{"train_examples": 26041, "loss": "cross_entropy", "final_lr_fraction": 0.01, "warmup_steps": 220}
Rows from block 4, named by matrix and row number. Each number is 128 + 24 x the weight over its row's rms, rounded and kept within 0 to 255. All counts start at 0. After the name is the row's rms in percent of the matrix's.
# c30: last pointwise conv (model.blocks.4.c3.0.weight, 192x192x1), inputs 0-47
c30.3 094 [149 148 100 175 118 107 143 131 115 120 165 131 150 163 127 198 163 127 150 105 143 111 146 151 114 165 133 107 151  82 142 132 114 141 132  73 123 113 162 133 141 148 164 120 129 136  74 173]
c30.4 096 [144 130 141 147 106 101 104 126 134 137 158 127 138 143 169 146 121 135 126 124 157 136 136  89 119  85  77 168 118 142 113 136 128 134 153 127 104 169 135  86 104 120 180 120 117 139 113 157]
c30.5 103 [152 135 129 149 108 133 157 122 108 117 101 151 132 166 148 130 167 142 133 170  76  99 121 114 116  97 139 164 150 133 125 115 100  86 141 127 132  89 139  87 129 142 109 125 127 148 134 128]
c30.6 098 [149 130 139 117 163 147 152 174 172 128 113 156 117 129 161 125 115 150  60 154  99 134  99 115 121 131 161 139 126 181 143 120 140 134 136 137 147 117 118 156 189 127 144 123 125 105 141 112]
c30.8 098 [120 150 147 161 108 140  89 114 125 128  96 136 130  90 107  86 137 123  85  85 104 167 136 189 175 118 128 110 132 144 132 145  77 114  99 117  99 123 129 107 121 155 114 111 108 128 124 129]
c30.9 101 [166 152 105 137 149 127 115 130 112 139 118 128 110 122 165 133 152 124 128 148  98 185  93 149 151  96 153 135 146 157 119 106 112 125 146 108 167 135 176 108 117 115 119 130 168 113 177 109]
c30.10 096 [ 98 183 128 130 161 112 156  84 132 114 104 135 101 166 129 119 147 150  89 137 141 101 136 115 112  94 132  75 235  99 114 118 118 164 127 152 140 152 110  96 117 113 136 151 135  76 115 170]
c30.11 105 [ 50 115 123 113 152 137 149 121 136 152  88 127 106 131 123 141 123 151 163 113 117 115  90  84 134 138  85 174 115 161 111 130 131 107 155 138 118 127  57  84 104 166 138 113  94 150 125 138]
c30.13 108 [145 113 120 129 119 162 113 174 110 120 173 139 105 125 110 120 125 188 135 116 100 124  92 111 142 144 129 143 132  97 119 157 125 129 157 165 113  96 143 134  89 163 121 128 120 134 146 168]
c30.15 101 [141  93 130 129 144 123 103 171 138 181 143 119  87 147 165 125 144 125  92 114 149 133 124 146 124 135 114  96 166  99 125 140 131 122 123 119 148 134  80 103 113 141  99 143 135 178 122 142]
c30.16 096 [149 128  88 131 149 113 104 122 127 140 126 118 154 157 131 114 109 140 119 153 106 118 116 143 122 131 152 133 132 114 116 154 110 135 121 143 143 151 140 117 161 116 138 128  78  99 140 105]
c30.18 101 [147 111 164  96 143 155 140 112 160 133 121 151 163 143 154 128 134 134 148 185 171 127 128 156 181 127 162 116 124 135 160 144 138 126 156 126 150 103 109 134 110 100 111 152 136 121 140 102]
c30.19 108 [ 96 116 104 129 127 108  95 148 145 122 120 125 156 129 118 123 129 133  96 125 145 103 131 114 162 154 132 120 137  86 154 108 158 115 106 134 129 128 103 136 124 120 125 110 136 142 129 127]
c30.20 105 [125 108 133 129 136 169 149 143  86  90 103 108 143 116 164 131 146 122 171 118 132 183 158 135 103 137 145 135 129 128 109 136  73 136 116 110 180 101 129 117 105 111 137 141 101 146  97 130]
c30.22 099 [ 93 133 127 163 119 106 137 154 139 133 101 126  96  91 105 149 124 152 119 105 102  92 125  97 120 106 126 103 114 140 105 124 149 137 131 135 141 131 121 129 138 152  92 134 141 107 132 110]
c30.23 092 [124 109 104 120 148 156 127 106 110 102 102 171 131  73 113 148 176 163 141 120 132 152 148 110 114 107 132 121 106 164  97 100 156 108 111 118  99  85 139 144 175 122 117 108 159 103 135 120]
c30.24 105 [ 99 117 138 114 153 163 102 115 118  94 101 135 107 150 107 130  93 127 125 124 144 112  84 153 114 127 150 103 118 138 118 123  93 110 115 112 157 170 143 104 116  98 137 122 124  98  98 152]
c30.25 091 [122 166 139 133 149 150 187 174 125 122 148  89 165 126 136 131 121 149 119 152 118 105 121 107 152 108 155 138 129 149 145 135 130 110  91 128 128 116  99 113  97 169 108  75 122 103 159  90]
c30.26 096 [130 114 111 155 147 131 135 142 123  97 134 120 128  98 127  99 138 108 107 133 130 109 107 125 133 105 138 129 139 101  73 131 130 120 141 100 154 139 112 108 137 127 100 121  87 110 149  89]
c30.28 093 [159 117 114 122 155 139 113 134 132 147 129 135 125 137 116 117 136 134 162  93  97 118 153 130 161 125 109 120  97 104 145 149 105 136 179  69 107  92 104 117  94 161 128 111 102 121 115 123]
c30.30 107 [107 162  98  89 128 108  85 126 146 131 155 111 106 153 129 109 133 131 130  93 119 130 143 140 123  88 157 111 131 151  92 103 133 159 135 154 125  94 122 132  76 105 153 166 115 129 130 101]
c30.32 110 [107 124 142 136 167 119 117  86 136 119 121 100 136 149 137 122 107  68 110 126 130 157 134 127 111 119 118 120 130 170  92 105 123 119 159 167 136 130 143  94 114 117  76 101 112  86  94 141]
c30.35 097 [178 191 133 126 128 130 106 136 119 112 122 131 140 140 128 120 115 180 114 155 115 137 100 114 155 152 115  90 135  92 179 136 124 146 121 106 162 103 129 183 150 132  99 132 121 177 129  98]
c30.37 103 [125 106 132 103 133 128 135 139 120  94 172 116 181  75 145 153 108 113 135 126 134 131 125 123 112  81  92  84 116 124 162 149 176 185 115 135 138 122  99 125 153 127 184 137 128  84 149  84]
c30.38 097 [142 151 118 135 102 119 156 121 109 138 117 183 102 154 129 168 129 126 201 118 106 159 158 149  95 130 136 155 149 102 101 170 132 106 119 136  92 132 106 133 112 124 185 123 129  71 173 158]
c30.39 101 [105 132 115 135  89 153 153 130 179  91 126 153 108 167 143  96 111 146 144 127 106 100 120 189 135 105 165 121 118 140 145 166 138 124 146 108 115 144 120 111 135  87 138 140 135 159 100 127]
c30.44 092 [106 174 118 135 112 159 159 115 153 111 157 140 161 103 121  73 104 165  96 109 135 107 146 126 123 114 123 161 104  95 130 164 134 100 126 192 117 128 130 111 132 126 144 132 103 125 152 136]
c30.45 102 [132 103 135 120 161  92 109 137 101 106 133 120 121 124 116 163  94 141 125 188 119 151 115 117 153 128 140 163 150 176 105 125 124  82 126 148 165  83 148 114 143 129 119  90 139  92 115 113]
c30.47 095 [132 142 165 142 112 129 149 144 157 114 102 149 110 130 147 128  99 121  79 134 115 134 115 132 139 132 120 115 112 127 140 143 124 125  91 138 101 122 129 166 128 145  99 125 137 144 134  90]
c30.48 097 [134 144  90 107 147 124 148 122 131  97 102 100 152 109 107 115 133 116 121  91 117 116 116 150 107 121 125  82 105 160 121  87 115 132 158 100 140 121 131 180 152 146 125 112 131  87 185 142]
c30.49 102 [146 148 153 139 128  90 131 146 136 131 125 181 154  88  84 144 138 113 134 134 153 137 112 159 109  99 157 141 137  89 107  97 126 107 162 105 137 131 109 110 121 165 131 124  67 131 115 156]
c30.50 097 [132 105 175  97 142  94 115 122  93 133 130 138 135 143 112 151 183  85 127 178 148 177 137 135 144 164 136 133 145 111  97 158 110 101 135 111 114 101 107 103 114 114 146 152 133 117 147 201]
c30.51 104 [ 96 117 113 106 112 137 123 172 126 134  91 150 144 149 150 106  97 118 148 131 160 129 115 199 142 166 136 138 131 171 147 101 141 118 143  83 123 125 142 148 155 129 184 156 119 106 106 106]
c30.53 097 [118 111  88 131 163 185 124 160 114 122 154 142 135 108 113  86 124 132 104  83 159  98 132 140 129 162 140 110 142 159 125 147 114 103 141 126 155 122 138 136 121 178 174 155 108 173 139 129]
c30.54 101 [126 143  97 131 139 130 107 120 125 128 142  79 170 158 160 145 107 104 123 121 107 121 135 157 107 165 110 100 112 110 163 133 127  95 142 103 124 125 112 106 119 110 100 144 124  95 172 147]
c30.55 092 [ 86 126 141 177 105 127 173 134 140  99 119 104 143 140 134 124 145 125 120 158 107 175 129 116  85  90 126 117 108 159 121 123 140  86 135 118 145 148  71 132 140 133 170 152  91 140 136  89]
c30.56 097 [135  95 159  87 136 140 108 108  94 155 134 116 105 107 141 129 122 149 133  89 140 145 124 147 117 166 124 128 137  63 100 101 149 162 121 112 141 145 132 167 105 108  86 117 100 172  99 126]
c30.57 095 [134 113 144 134 134 106 139 110 156  73 156 137 137 138 134 146 125  95 148 146 126 112 132  95 109 158 153 140 138 137 149 138 139  97 156 149 133 129 130 137 122 128 108 111 128 109  96 169]
c30.58 103 [130  91 116  93  94 112 119 164 101 109 148 119  89 119 127 162 114 117 122  96 152 124 116  79 151 143 121 133 151 112 122 113  89 151 119 127  75  64 138  93 132 160 120 122 130 131 110 113]
c30.60 098 [147 115 164 126 163 122 109 142 118 158 145 124 126 152 131  92 121 127 162 115 120  67 147 130 170 102  85 160 129 122 104 139 152 114 144 105 124 161 150 145 123 147 143  96 110 119 160 130]
c30.61 092 [145 132  62 144 143 176  82 134 149 113 122 129 159  94 113 131 155 139 126 123 101 131 126 129 115 114 149 164  91  93 124 142 134  92 120 112 156 122 123 130 112 132  91  96  99 157 144 123]
c30.62 098 [103 146 148  98 150 122 152 116 115 100  87 122 155 140  97 102 136 107 107 115 179 114 113 118 131 171 105 102 142 120 124 115 108 126 143 110 116 154 139 133 134 110 143 167 137 119  85 117]
c30.63 106 [108 130 147 105 120 109 157 128 123 141  98 143 123 186 118 122 106 114 124 128 122 130 122 135 106 167 147 121 178 109 113  84 148 107 124 127 122 147 149 108 118 131  75 115 171 177 123  87]
c30.64 095 [120 129 130 132 108 105  61 128 125 183 173 132 115 126 154 126 131 144 143 136 127 148 114 147 140 119 159 115 116 104  94 125 105 145 109 125 112 123 116 109  85 105 132 117 144 145 141 158]
c30.65 101 [135 125 158 141 123 125 146 159 156 136 123 132  79 114 167 106 115 116 130 129  92 120 160 107 129 115 161 159 114 107 104 104 152 117 103 138 155 139 193  92 146  83 145 125 128 129 146 159]
c30.66 096 [134 111 131 144 148 153 125 106 110 143 101 131  81 105 112 122 142 143 135 127 115 130 110 189 113 135 142 120 126  92 137 132 185  97 116 145 140 119 125 121 140 142  86 139 146 131 127  83]
c30.67 093 [101 132 167 103 109 110 132 129 122  77 122  86 164 136 114 110 176 132 116 136 149 138 164 114  81 115 107 120 127 103 135 132 134 122 110 106 140 138 116 111 124 162 106  93 172 170 101 159]
c30.68 100 [118  95 121 104 156 127 129 177 139 105 139 100 154 136 134 137 178 117 106 143 176 107 160 131 163  90 169 137 131 139 135 147 161 161  92 132 108 133 130 105 111 161 125  71 152 141 110 154]
c30.70 109 [202 124 101 142 148 122 121 163 133 130 120 197 137 160 181 122 128  97 156  99 134 139 132 107  98 115 135 117 136 133 140 153 127 129 112 119 121 122 127 160 117 123 114 129 184 114 212 195]
c30.71 096 [133 136 115 117 107 156 130 132 111 141 118 125 145 137 119 117 123 101 172 162 123  96 107 146 129 123 112 112 130 141 134 137 130 163 112 153  80 125  97 205  92 125 157 127 110 103 139 130]
c30.73 101 [145 151 120  84 121 138  95 159 115 116 140 121 102 108 133 136 196 131 105 144 134  92 116 148 105 168 137 141 124 111 154 104 150 147  78  99 102 135  85 173 101 164 139 133  83 125  95  85]
c30.75 101 [122 154 155  70  94 108 147 122 105 131 115 146 156 139 114 145 170 123 123 119 152 125 124 158 134 105 126 129 176 174 123 105 148 115 108 106 150 101 142 124 138 171 147 125 154  94  98  99]
c30.76 104 [133  89 122 112  98 122 144 142 153  92 154 126  75 131 153 142 155 141 154 107  83  77 113 172 117 134 117 148 112  84 117 147 119 134 123  79 126 142 141 111 135 133 125 125 135 175 132 160]
c30.77 096 [106 100 155 134 121  95 131 119 137 144 144 137  99 121 154 162 125 140 153 163 127 142 144 136 135 162 118 145  91 122 129 106 106 142 129 160 125 134 109 130 162 127 142 130 125  92 128 136]
c30.78 103 [130 107 131 142 113 134  96 135 147 106 138 109 129  94 104 116 114 137 161 162 119 167 135 125 106  73 115 121 142 110  97 135 125 159  95 127 128 144 124 121 117 115 136 124 102 127 106 117]
c30.79 097 [102 145 127  99 107 123 109 154 101 107  96 111 128  99 146 157 118 146 115 103 111 133 131 103 127 129 112 117 112 118 126 105 131 129 145 125  85 131  98 124 106 139 122 129 189 140 158 144]
c30.80 099 [ 95 115 129 117 123 115 127 117  99  98 129 138 104  95 132 125  75 197 103 107 139 115 100 112 187 127 151 112 119 153 140 145 127  67 176 102 115 141 119  91 124 130 135 108  91 145 130 107]
c30.81 097 [144 107 159 132 133 111 139 118 141 166 149 177 143 136 122 189 146 107 127 190 127 138 131 100 123 115 202 117 121 140 138 138 119 154 139 111 108 115  91  97 131 104 110 119 126 143 130 128]
c30.82 093 [ 94 107 166 155 131 173 153 125 115 158 128 110 162 128 139 138 134 135 155 111 157 137 105 137 144 123 145 141  73 129 151 147 128 138 133 107 105 132 108 160 115  84 120 108  96 126 108 171]
c30.84 105 [131 109 125 131 169 105  87 148 152 161 114 115 167 107 112 137 100 142 158 116 134 107 159  88 166 135 115  95 113 127 122 164 138 113 118 136 115 100 155 117 172 163 161 108 155 127  84 183]
c30.86 106 [157 110 143 109 142 142 169 112 141  97 153 117 136  83  96 143 165 143 182 112 111 159 110 104 137 122 147 134 115  87 101 192 145 105 135 205  87 154 119 142 131 115 101 131 137 113 129 108]
c30.87 101 [143 151 112 150 139 104 126 139 155 114  92  97 109 110 130 109 140 144 140 119 135  96 148 147  93  97 127  92 116 112 138 116 152 107  87 152 137 124 126 161 127 124 130 138 158 123 128 128]
c30.88 102 [144 101  99 110 113 143 115  94 124  84 130 165 133 153 135 105 121 101 118 110  98 161 132  78 125 150 129 115 103 141 147 155 112 144 160 109 128 126 116 117 151 116 143 126 138  68 109 130]
c30.89 100 [125 145 107 133 108  91 151 149 188 109 110 128 139 141 111 126 131 134 135 143 119 106 150 158 151  96 129 108 145 123 115 125 129 158 165 140 120 132 167 119 116 164 101 129 136  89 126 140]
c30.90 101 [149 179 156 119 126  96 135 107 149 119 139 152 125 117 128 191 142 118 150 141 172 129 112 144 160 140 115 127 152 135 130 120 139 100 130 134  97  77 110 106 130 113 130 127  98 160  93  93]
c30.91 087 [132 153  98 129 106 180 112 121 112 130 135 136 126 133 120 135 142 110 122 167 138 170 122 121 160  86 141  98 149 154 125 117 125 113 140 136 143 140 137 111 113 110 137 136 124 106  87 179]
c30.93 102 [112 108  96 133 129 108 112 113 135 121 144 111 121 176 162  94 129 122 120 122 126 109 130 140 115  86  76 134 150  83 125 131 106 153 111 115 139  89 118 149 148 116 135  98 101 118 128 130]
c30.94 103 [146 139 167 111 124  83 153 118  86 155 130 149 126  86 138 146 111 108 104 136  99 137 160 118 139 134 118 105 165  90 142 118 159 118 117  93 144 157 177 110 117 111 144 121 141 136 127 112]
c30.95 101 [106 188 163 116  69 154 142 116 162 133 177  83 141 127 110 102 138 177 145  98 120 106  98 130 101 128 139  84 162  76 136 174 138 118 145 104 117 150 121 113 141 107 117 130 123 123 172 131]
c30.96 091 [116 161 108 162 127 114 122 152 150 100 116 179 139 128 156 136 146 127 102 136 158 108 124 130 159 148 122 128 113 123 165 147 140  86 119  99 153  91 134 130 126 154 108 115 163 119  97 105]
c30.97 106 [133  80 131 133 120 135 157  85 118 124 152 144 152 128 117 147  93 156  98 143  96 103 144 155 115 116 173 126 118 139 153 146 105  98 145 102 117 128  84  84 103 134 136 130 119 139 137 107]
c30.98 103 [126 138 137 102  98  79 130 169  87  91 112 138 133 116 111 164 124 129 123 165 131 139  97 129 135  87 135 124 141 157 122 119 130 110 122 127 119 109 121 134 113 108  88 154 149 134 119 111]
c30.100 101 [148 174 138  85 115 118 150 127 125 131 139 132 105 164 109 131 124 167  88 125 101  77 137 108 159 144 155 150 124 109  85 152 173 125 157 111 100 117 129 149  91 116  75 109 111 116 112 127]
c30.101 094 [162 129 177 127  85 128 102 168 131 139 117  93 114 125 138 142  78 124 132  96 116 117 135 139 124 109  87 166 131 157 101 125 118 121 135 110 162  93 112 126 144 124 137 130 124 135 127 137]
c30.102 099 [115 144  83 131 153  77 123 126 152 124 126  99 124 179 166 116 183 119 113 128 104 144 145  83 110 133 105  82 111 127 132 148 134 101 120  95 140  78 115 155 104 116 112 143 127  90 117 150]
c30.104 101 [114 112 104 109 112  84 106  89 143 142 105 155 100 117 172  81 168 116 137 124  95 135 105  97  93 148 110 138 150 131 133 107 171  91 139 144 137 110 118 169  97 152 154 134 136  99 127 133]
c30.105 098 [152  96 159 145 115 120 148 172 127 108 126 146 125 160 144 137 142 114 136 140 155 107  96 131 117 124 134 146  90 101  82  87 113  98 115 140 128 159 105 165 113 166 177 138 127  87 133 150]
c30.107 103 [122 146 110 122 103 131 136 177 155 114 139 188 127 132  92 114 109 116 115 171 110 136 124 125 126  93 122  97 154 144  84 107 147  83 127 137 128 135 122 124 107 130 115 155 159 110 130 123]
c30.108 095 [123 118 119 107 104 170 160 116 123 156 139 133 123 118  99 151 130  89 148 147  99 119 151  60 109 140 133 138 183 108 140 138 131 123 130  96 118 162 126 120 120 170 112 131 138 153  94 114]
c30.109 101 [115  97 110 123 124 138 124 114  72 109 158 148 115 108 125 140 109 141 139 105 113 121 116 146 130 161 104 165 132 155 107 138 122 152 107 130 144 116 115  87 149 130 112 117 122 121 115 124]
c30.112 098 [ 92 133 164 144 100 167 154 137 108  93 126 132 107 111 112 103 180 130 127 137 127 136  94 131 100 151 129 147 113 139 114 129 161 110 142  98 160 134 142 112 117 177 126 114 104 103 116 133]
c30.113 110 [140 107 151 121 154 143 108 141 111 168 112 140 128 163 107 115 137 149 125 163 152 107 138 120 103 150 122 134 158 101 102 166 179  96 107 110 149 171 128 161 134 129  98 152 193 108 203 148]
c30.114 099 [158 169 124 132 137 101 103 156  91 117 116 176 124 144 136  99 152 145 101 157 134 138 121 135 147 111 147 158 148 118 131 129 157  91 145 139 139 130  89  94 109  83 117 116 104 123 115 146]
c30.115 101 [136 106 175 133 122 126 167 115 148 142 131 134 160 162  93 137 100 158 126  87 148 107 115 119 151  63 151 127 104 128 158 152 163 145 131  94 141 101  90 111  98 150  90  95 116 102 173  91]
c30.116 104 [104 154 140 116  78 125 153 100 107 103 128 158 154 138 128  95 126 105 142 167 153 103 118 110 162 124 103 131 143 107 116  78  84 166 125 131 108 106 139 125  84 152 137 128 109  99 121 104]
c30.117 105 [153 107 178  98 153 131 152 140 134 136 134 139  98 132 162 175 136 103 107 150 155 109 105 118 116 115 121 116  80 106 101 146 129  93 148 142 107 125 106 170  99 114  98 123 141 133 175 146]
c30.118 100 [ 97 112 124 133 106 126 117 147 142 129 123 134  99  78 147 117 151  81 124 118 124 124 135 109 100  88 129 115 130 141 149 130 134 136 154 146 148 116 151 117 150  82 148 124 140 110  75 120]
c30.119 105 [158 110 157 148 130 143 122 106 148 114 110 112 102 117 129 115 147 110 170 156 138 140 119 134 116 107  86 122 130 155 112 169 137 131 184 117 158 111 135 133 144 131 106 158  96 116 104 115]
c30.120 102 [ 99  91 146  89 164 119 125 149 160 143 163  91 180  83 101 145 118 119 110 129 121 151  78 130  96 152 133  90 102 144  99 109 123 161 113 158  91 138 116 118  98 119 123 142 131 105  88 144]
c30.121 098 [123 119 101 148 143 132 151 151 108 130 131 104 147 161 127 130 142 127 133 100 137 139 161 117 124 142 126  85 105 154 122 161  94 134 151 102  88 154 155 139 154 142 124 145 127  96 125 152]
c30.122 105 [111 117 148 149 138 138 129  95 126 116 186  94 165 164  99 147 108  78 119 136 124 188 151 117  97 143 127 144 123 131 141 185 137  96  97  99 185 152 149 139 156 109 176  86 149 164 147 103]
c30.123 100 [111 111 131  99 108 126 120 131 126 119 123 123 113 114 127 127 141 121 132 137  99 132 119 141 145 150 133 104 139 113 120 109 164 122 127 136 129 174 110  87 112 110 102 209 138 113 101 131]
c30.125 096 [157 116 128 117 169 116 143 142  97 172 156 107 170 119 126 187 110 166 103  91 145 122 109 121 137 154 137 113 136 106 113 169 164 173 123 148 163 103 146 151 131 155 166 137 132 104 110 107]
c30.126 094 [136 123  96  94 104 135 121 107 118 129 110 100 125 119 170 156 135 152 126 166 141 111 127 130 124 134 151 133 117 108 135 112 130 135 152 124 143 150 150 122 144 123 168 136 166 105 136 135]
c30.127 110 [131 153 107 187 135 148 182 133 135 158 140 190 162  83 116 151 146 133 119 160 129 133 159 119 125 154 114  96 134 132 131  83 137  89 119 123 133 117 135 167 137 109 142 133 141 135 141 164]
c30.128 102 [131 138 153 124 137 155 190 130  89 107 166 126 124 117 138 124 128 129 108 105 121  89 121 108 121 127 148 185 143 123 132 116 133 134  99 140 142 132  91 102 173 142  99 126 115 128 150 112]
c30.129 108 [147 141 115 121 114 125  90 138 151 101 106 112 125 151 143 127 118 133 107 105 110  89 115 173 115 119  99 109 167 107  81 141  93  99 184 105 110 114 158  77 173  93 169 132  98 121 110  96]
c30.130 097 [104 122 138  83 141 113 118 132 163  74 187 143 172 119 141 124 117 128 105 130 127 125 108  90 107 130 118 140 102 114 122 153 125 123 125 148 109 136 105 123 153 155 128 138 133  98 104  86]
c30.131 099 [141 170 132 153 150 142 149  92 124 125 164 135 163 124 125 128 131 170 114 167 110 129 100 157 134 106 142 125 117  78 106 129 142 126  95 172 124 146 103 135 142 115  94 135 119  81 124 164]
c30.134 099 [113 110 117 107 143 125  97 106 117 105 138 139  50 127 121 161  97  67  89 128 122 100 128 116 121 108 146 151 138 138  96 111  74 158  83  97 115  88 136 166  97 153 109 125 142 142 117 121]
c30.135 100 [124 118 132  71 138 160 116 120 129 149 113 115 156 132  91 135 133 145 150 141 144 143 138 107 184 141 126 117 106 131 143  99  93 129 135 122 130 153 142 109 116 166 123  94 123 114 169 124]
c30.136 093 [178 126 105 166 119 100 124 155 114 138 122 123 139 122  95 127 171 165 133 125 191 124 170 153 154  82 143 139 127 114 136 140 135  95  85 150 146 116 104 144 113 118 140 126 126 144 115 137]
c30.137 097 [148 124 134 165 152 116 138 157 147 154 104 150 147  86 115 154 175 116 192 129 151 121  88 105 103 103  89  80 107 154 102  90 135 105 145 127 139 107 153 135 132 142 113  95 117 142  91 134]
c30.138 100 [126 109 109 136 136 160 127 108 177 154 117 141 124 120 100  97 136 105 101 109 131 119 140 100 156 134 102 155  57 171 136 140  90 129 191 126 135 133 138 107 105 126 152 131 112 102 130 136]
c30.140 098 [142 103 123 159 137 122  82 112 145 123 170 111  94 114 144 109 122 121 165 107 131 163 135 100 109 117 190 140 183 102 158 117 158 139 113 122 176 138 151 108 112 109 119  91 130 183 143 182]
c30.141 104 [122 121 114 122 125 126 154 158 109 103 106  92 120 154 144 176 137 142  93 167 128  85 137 129 115 130 172 129 158 100  77 108  95 112 159 100 135 157 122 126 153  81 153 116 143 113 124 102]
c30.143 095 [110 172 100 123 120 118 128 123 109 130 154 131 111 132  98 131 114 107 113 139 148 161 137 139  94  91 111 143 148 114 124 159 149 139 120  92 142 102 119 102 108 113 127  85 152 142  90 119]
c30.145 110 [125 134 123 140  99 178 124 165 128  89  99 103 115 136 147 114 124 126 130  92 126 102 115  86 112 179 116 153 136 156 146 134 130 148 105  94 141 122 140 117 153 157 125 121 132 111 126 137]
c30.146 094 [125 112 138 129 186  93 142 119 112 120 100 123 154 161 156 163 113 107 122 138 107 113 117 112 127 147 128 128 149  83 160 122 131 125 123 149 133  98 161 110 166 129 129 136 176  94 103  88]
c30.147 106 [120 137 142 120 109 129  79 120 155 103 117 128 146 137 155 108 123 124 131  81 163 105 179 128 139 119 108 128 156 121 147 124 101  81 135 107  99  85  94 136 235 139 196 122 174 114 146  92]
c30.148 105 [103 167 111 120  98 110 153 138 109 162 209 140 133 118  96 113  98 158 161 159 129 139 129 128 149 123 170 144 122 151  96 128 102 118 117 174 146 134 116 148 128 169 119 104 103 118  96 180]
c30.149 090 [ 76 173 113 116 122 107  97 128 121 145 120 113  82 157 107  96 154 110  88 106 126 141 138 142 122 120 129 152 109 124 116 107 151 131 123 137 127 126 119 115 140  95 126 129 125 152  97 117]
c30.150 098 [129 102 153 165 146 105 113 135 167 156 123 154 118  85 127 117 106 113 107 139  88 119 146 122 118  90 119 129 129 147 107 135 134 153 128 110 124 104 112 148 208  92 126 150 134  77 120  75]
c30.151 100 [149 138 166 111 113 118 135 123 136  89  94 174 148 140 141 101 130  99 112 157 122 172 100 137 103 147 134 145 157 118  90 149 122 134 156 141 108 127  91 146 112 124  98 129 103 130 101 149]
c30.153 103 [115 205 122 130 118 159 114 125 185 100 150 161 131 155 121 135 102 154 101  66  98 131 119 120 117 133 144 142 124  73 129 139 123 146 164 145 107 134 113 143 150 102 152 108 111 140 136 130]
c30.155 101 [124  76 139 116 158 143 134 138 105 159 115 110 120 149  97 105 123  82 101 117 143  89  98  94 135 122 126  98 134 123 147 138 144 162 138  75 143 142 211 146 133 167 135 106 176 148 153 143]
c30.156 098 [101 125 150 111 142 138 104 142 144 125 120 160  79 212 126 114 126 125 120 139 147  86 134  98 114 148 104 143 140 107 101  70 133  77 133  92 110 118 119 154 131 145 111 132 113  93 136 118]
c30.157 099 [164 109 169 118 121 137 124 122 144 130 139 138 127 111 144  95 120 125 115 157 119 124 122 129  86 121 132 109 150 100 100 110 106  98 120 145 112 108 109  98 121 133 158 117 104 113 126 118]
c30.159 096 [141  90  77 145 159 123 112 167 106  88 135 125 127 153 133 158 104 156 118 147 139 119 149 126 155 162 133 138 124 149 132 131 126 126 140  97 118 120 120 118 110 124 127 139  96 115 111 125]
c30.162 100 [135  94 156 133 161 122  82 136 137 116 130 134 120 146 201 146 191 140 139  94 131 138 111  93 114  79 128 126 120 119 121 129 124 111 138 104 142 133 193 130 116 116 137  97 148 117 128 116]
c30.163 097 [139 100 183 152 152 152 130 148 129  97 111 118 127 172 106 115 104 111 124 122 136 123 100  92 120 123 132 120 107  98 101  71  88 148 137 166 118 120 115 132  91 121 114  90  68 118  74 123]
c30.165 105 [103 131 116 162 136 197 111 149 124 107 108 107 168 108 144 137 102 109 108 166  84 155 145 164 136 161 143 127 147 145 135 127 101 136  85 138 117 133 152 144 108 145 147 119 161 137 144 162]
c30.166 099 [134 151 154 148 173  98 126 153 119 148 166 201 139 103 159 100 156  99  93 108 130 123 146  85  88 126 157  96 100 183 141  96 172 124 155 107  90 147 105 131 125 124 135 124 149 106 122 124]
c30.167 107 [119 137 173 144 107 141 146 119  99  92 151 126 130 112 128 155 117 134  77 145 133 157 123 124  85 137 158  98 131 157 119 125 151 121 112 148 108 125 129 131 101 103 163 139 117 121 108 125]
c30.168 106 [114  90 120 178 123 147 130 153  83  99 158  87 132 146 144 117 139 114 131 127 123 188 124 162 120 135  97 131  87 160 161 154 138 121 179 110 156 141  99 106 128 185 163  92 134 112 106 113]
c30.169 102 [145 133 147 212 111 131 162 112 138  82  91 103 161 102 122 156 128 136 122 160 115 112 156 130 129 143 119 117 137 118 116 146 137 132 120 136 141 164 148 149  85 118 124 185 150 174 169 123]
c30.170 105 [146 140 118 158 124 156 113  84 127 153  95  95 152  90 104 114 134 120  80 113 127 133 126 122 119  74  97  98 136 107  88 141 106  98 138 123 167 179  91 123  94 142 135 134 133 125 104 139]
c30.171 100 [141 131 138 120 117 116 139 166  96 118 128 153 114 130 114 137  79 135 138 150 134 136 142 163 155 109 148  88 138 140 153 139 105 134 142 125 138 121 144 110 173 126 116 120 140 113 185  90]
c30.173 106 [111 180 132 128 122 128  94 144 134 124 124 139 121 146 149 127 144 136 130 125 143 166 115 138 145 131 117  99 166 138 176 120 121 133 152 124 137 100 101 130  90 152  87 155 111 127 155 155]
c30.174 096 [113 163 153 148 107 115 166 135  84 120 105 134 136 120 150 161  94 122 161 111 102 127 123 156 116 135 128 140 118 155 149 177 173 110 145  90 133 105 133 114 116 170  87 109 127 106 142 119]
c30.176 099 [120 141 136  74 141 137 142 119 118 132 112 144 115 123 130 172 118 134 125  77  83 129 142 116 142 114 169 121 125 184 140  88 165  84 177  95 146 154 133 112 132 139 102 134 110  99 126 113]
c30.177 099 [ 88 156 148 105  82  92 221 138 110 137 133 110 105 196 116 160 171 122 149 213 163 127 144 121 140 126 135 155 139 148  92 158 134 100 168 127 134 109 117 154 116 110 119 134 138 115 105 121]
c30.179 102 [115 112 125 120  96 172 138 105 119 166  99 149 111 139 107 157 135 142 117 148 161 118 162 127 143 142 112 102 122 142  98 111 138 156 153 160 127 144  92 100 115 134 148 181 149  89 142 165]
c30.180 101 [116 131 136  81 122  99 117 128 120 136 130  99  93 131 132 140 127 130 122 132 131 145 131 123 135 125 111 114  68 163 117 112 151 147 117  97 132 106 117 125 141 145 116 116 138  85  97 129]
c30.181 096 [129 112 143 135 121 107 130 176 121 117 120 148 144 162 104 146 108 108 131 151 123 152 109 166 139 138 131  91 121 117 167 146 154 154 110  93 145 111 127 158 166 161 109 113 134 123 125 128]
c30.182 094 [104 189 145 105 111 116 105 130 125  93 105 184 122 149 111 132 103  94 149 185 152  93 148 179 114 126 102 136 151  99 145 121  99 125 114 139 126 108 169  83 125 119 143 108 148 119 141 132]
c30.185 092 [133 132 116 146 146 151 188 140 139 137 140  73 133 129 137 114 107 129 124 129 165 102 134  74 130  91 166 102 106 131 114 110 119 127 123 149 153 154 153 161 127 128 135 130 105 116 124 117]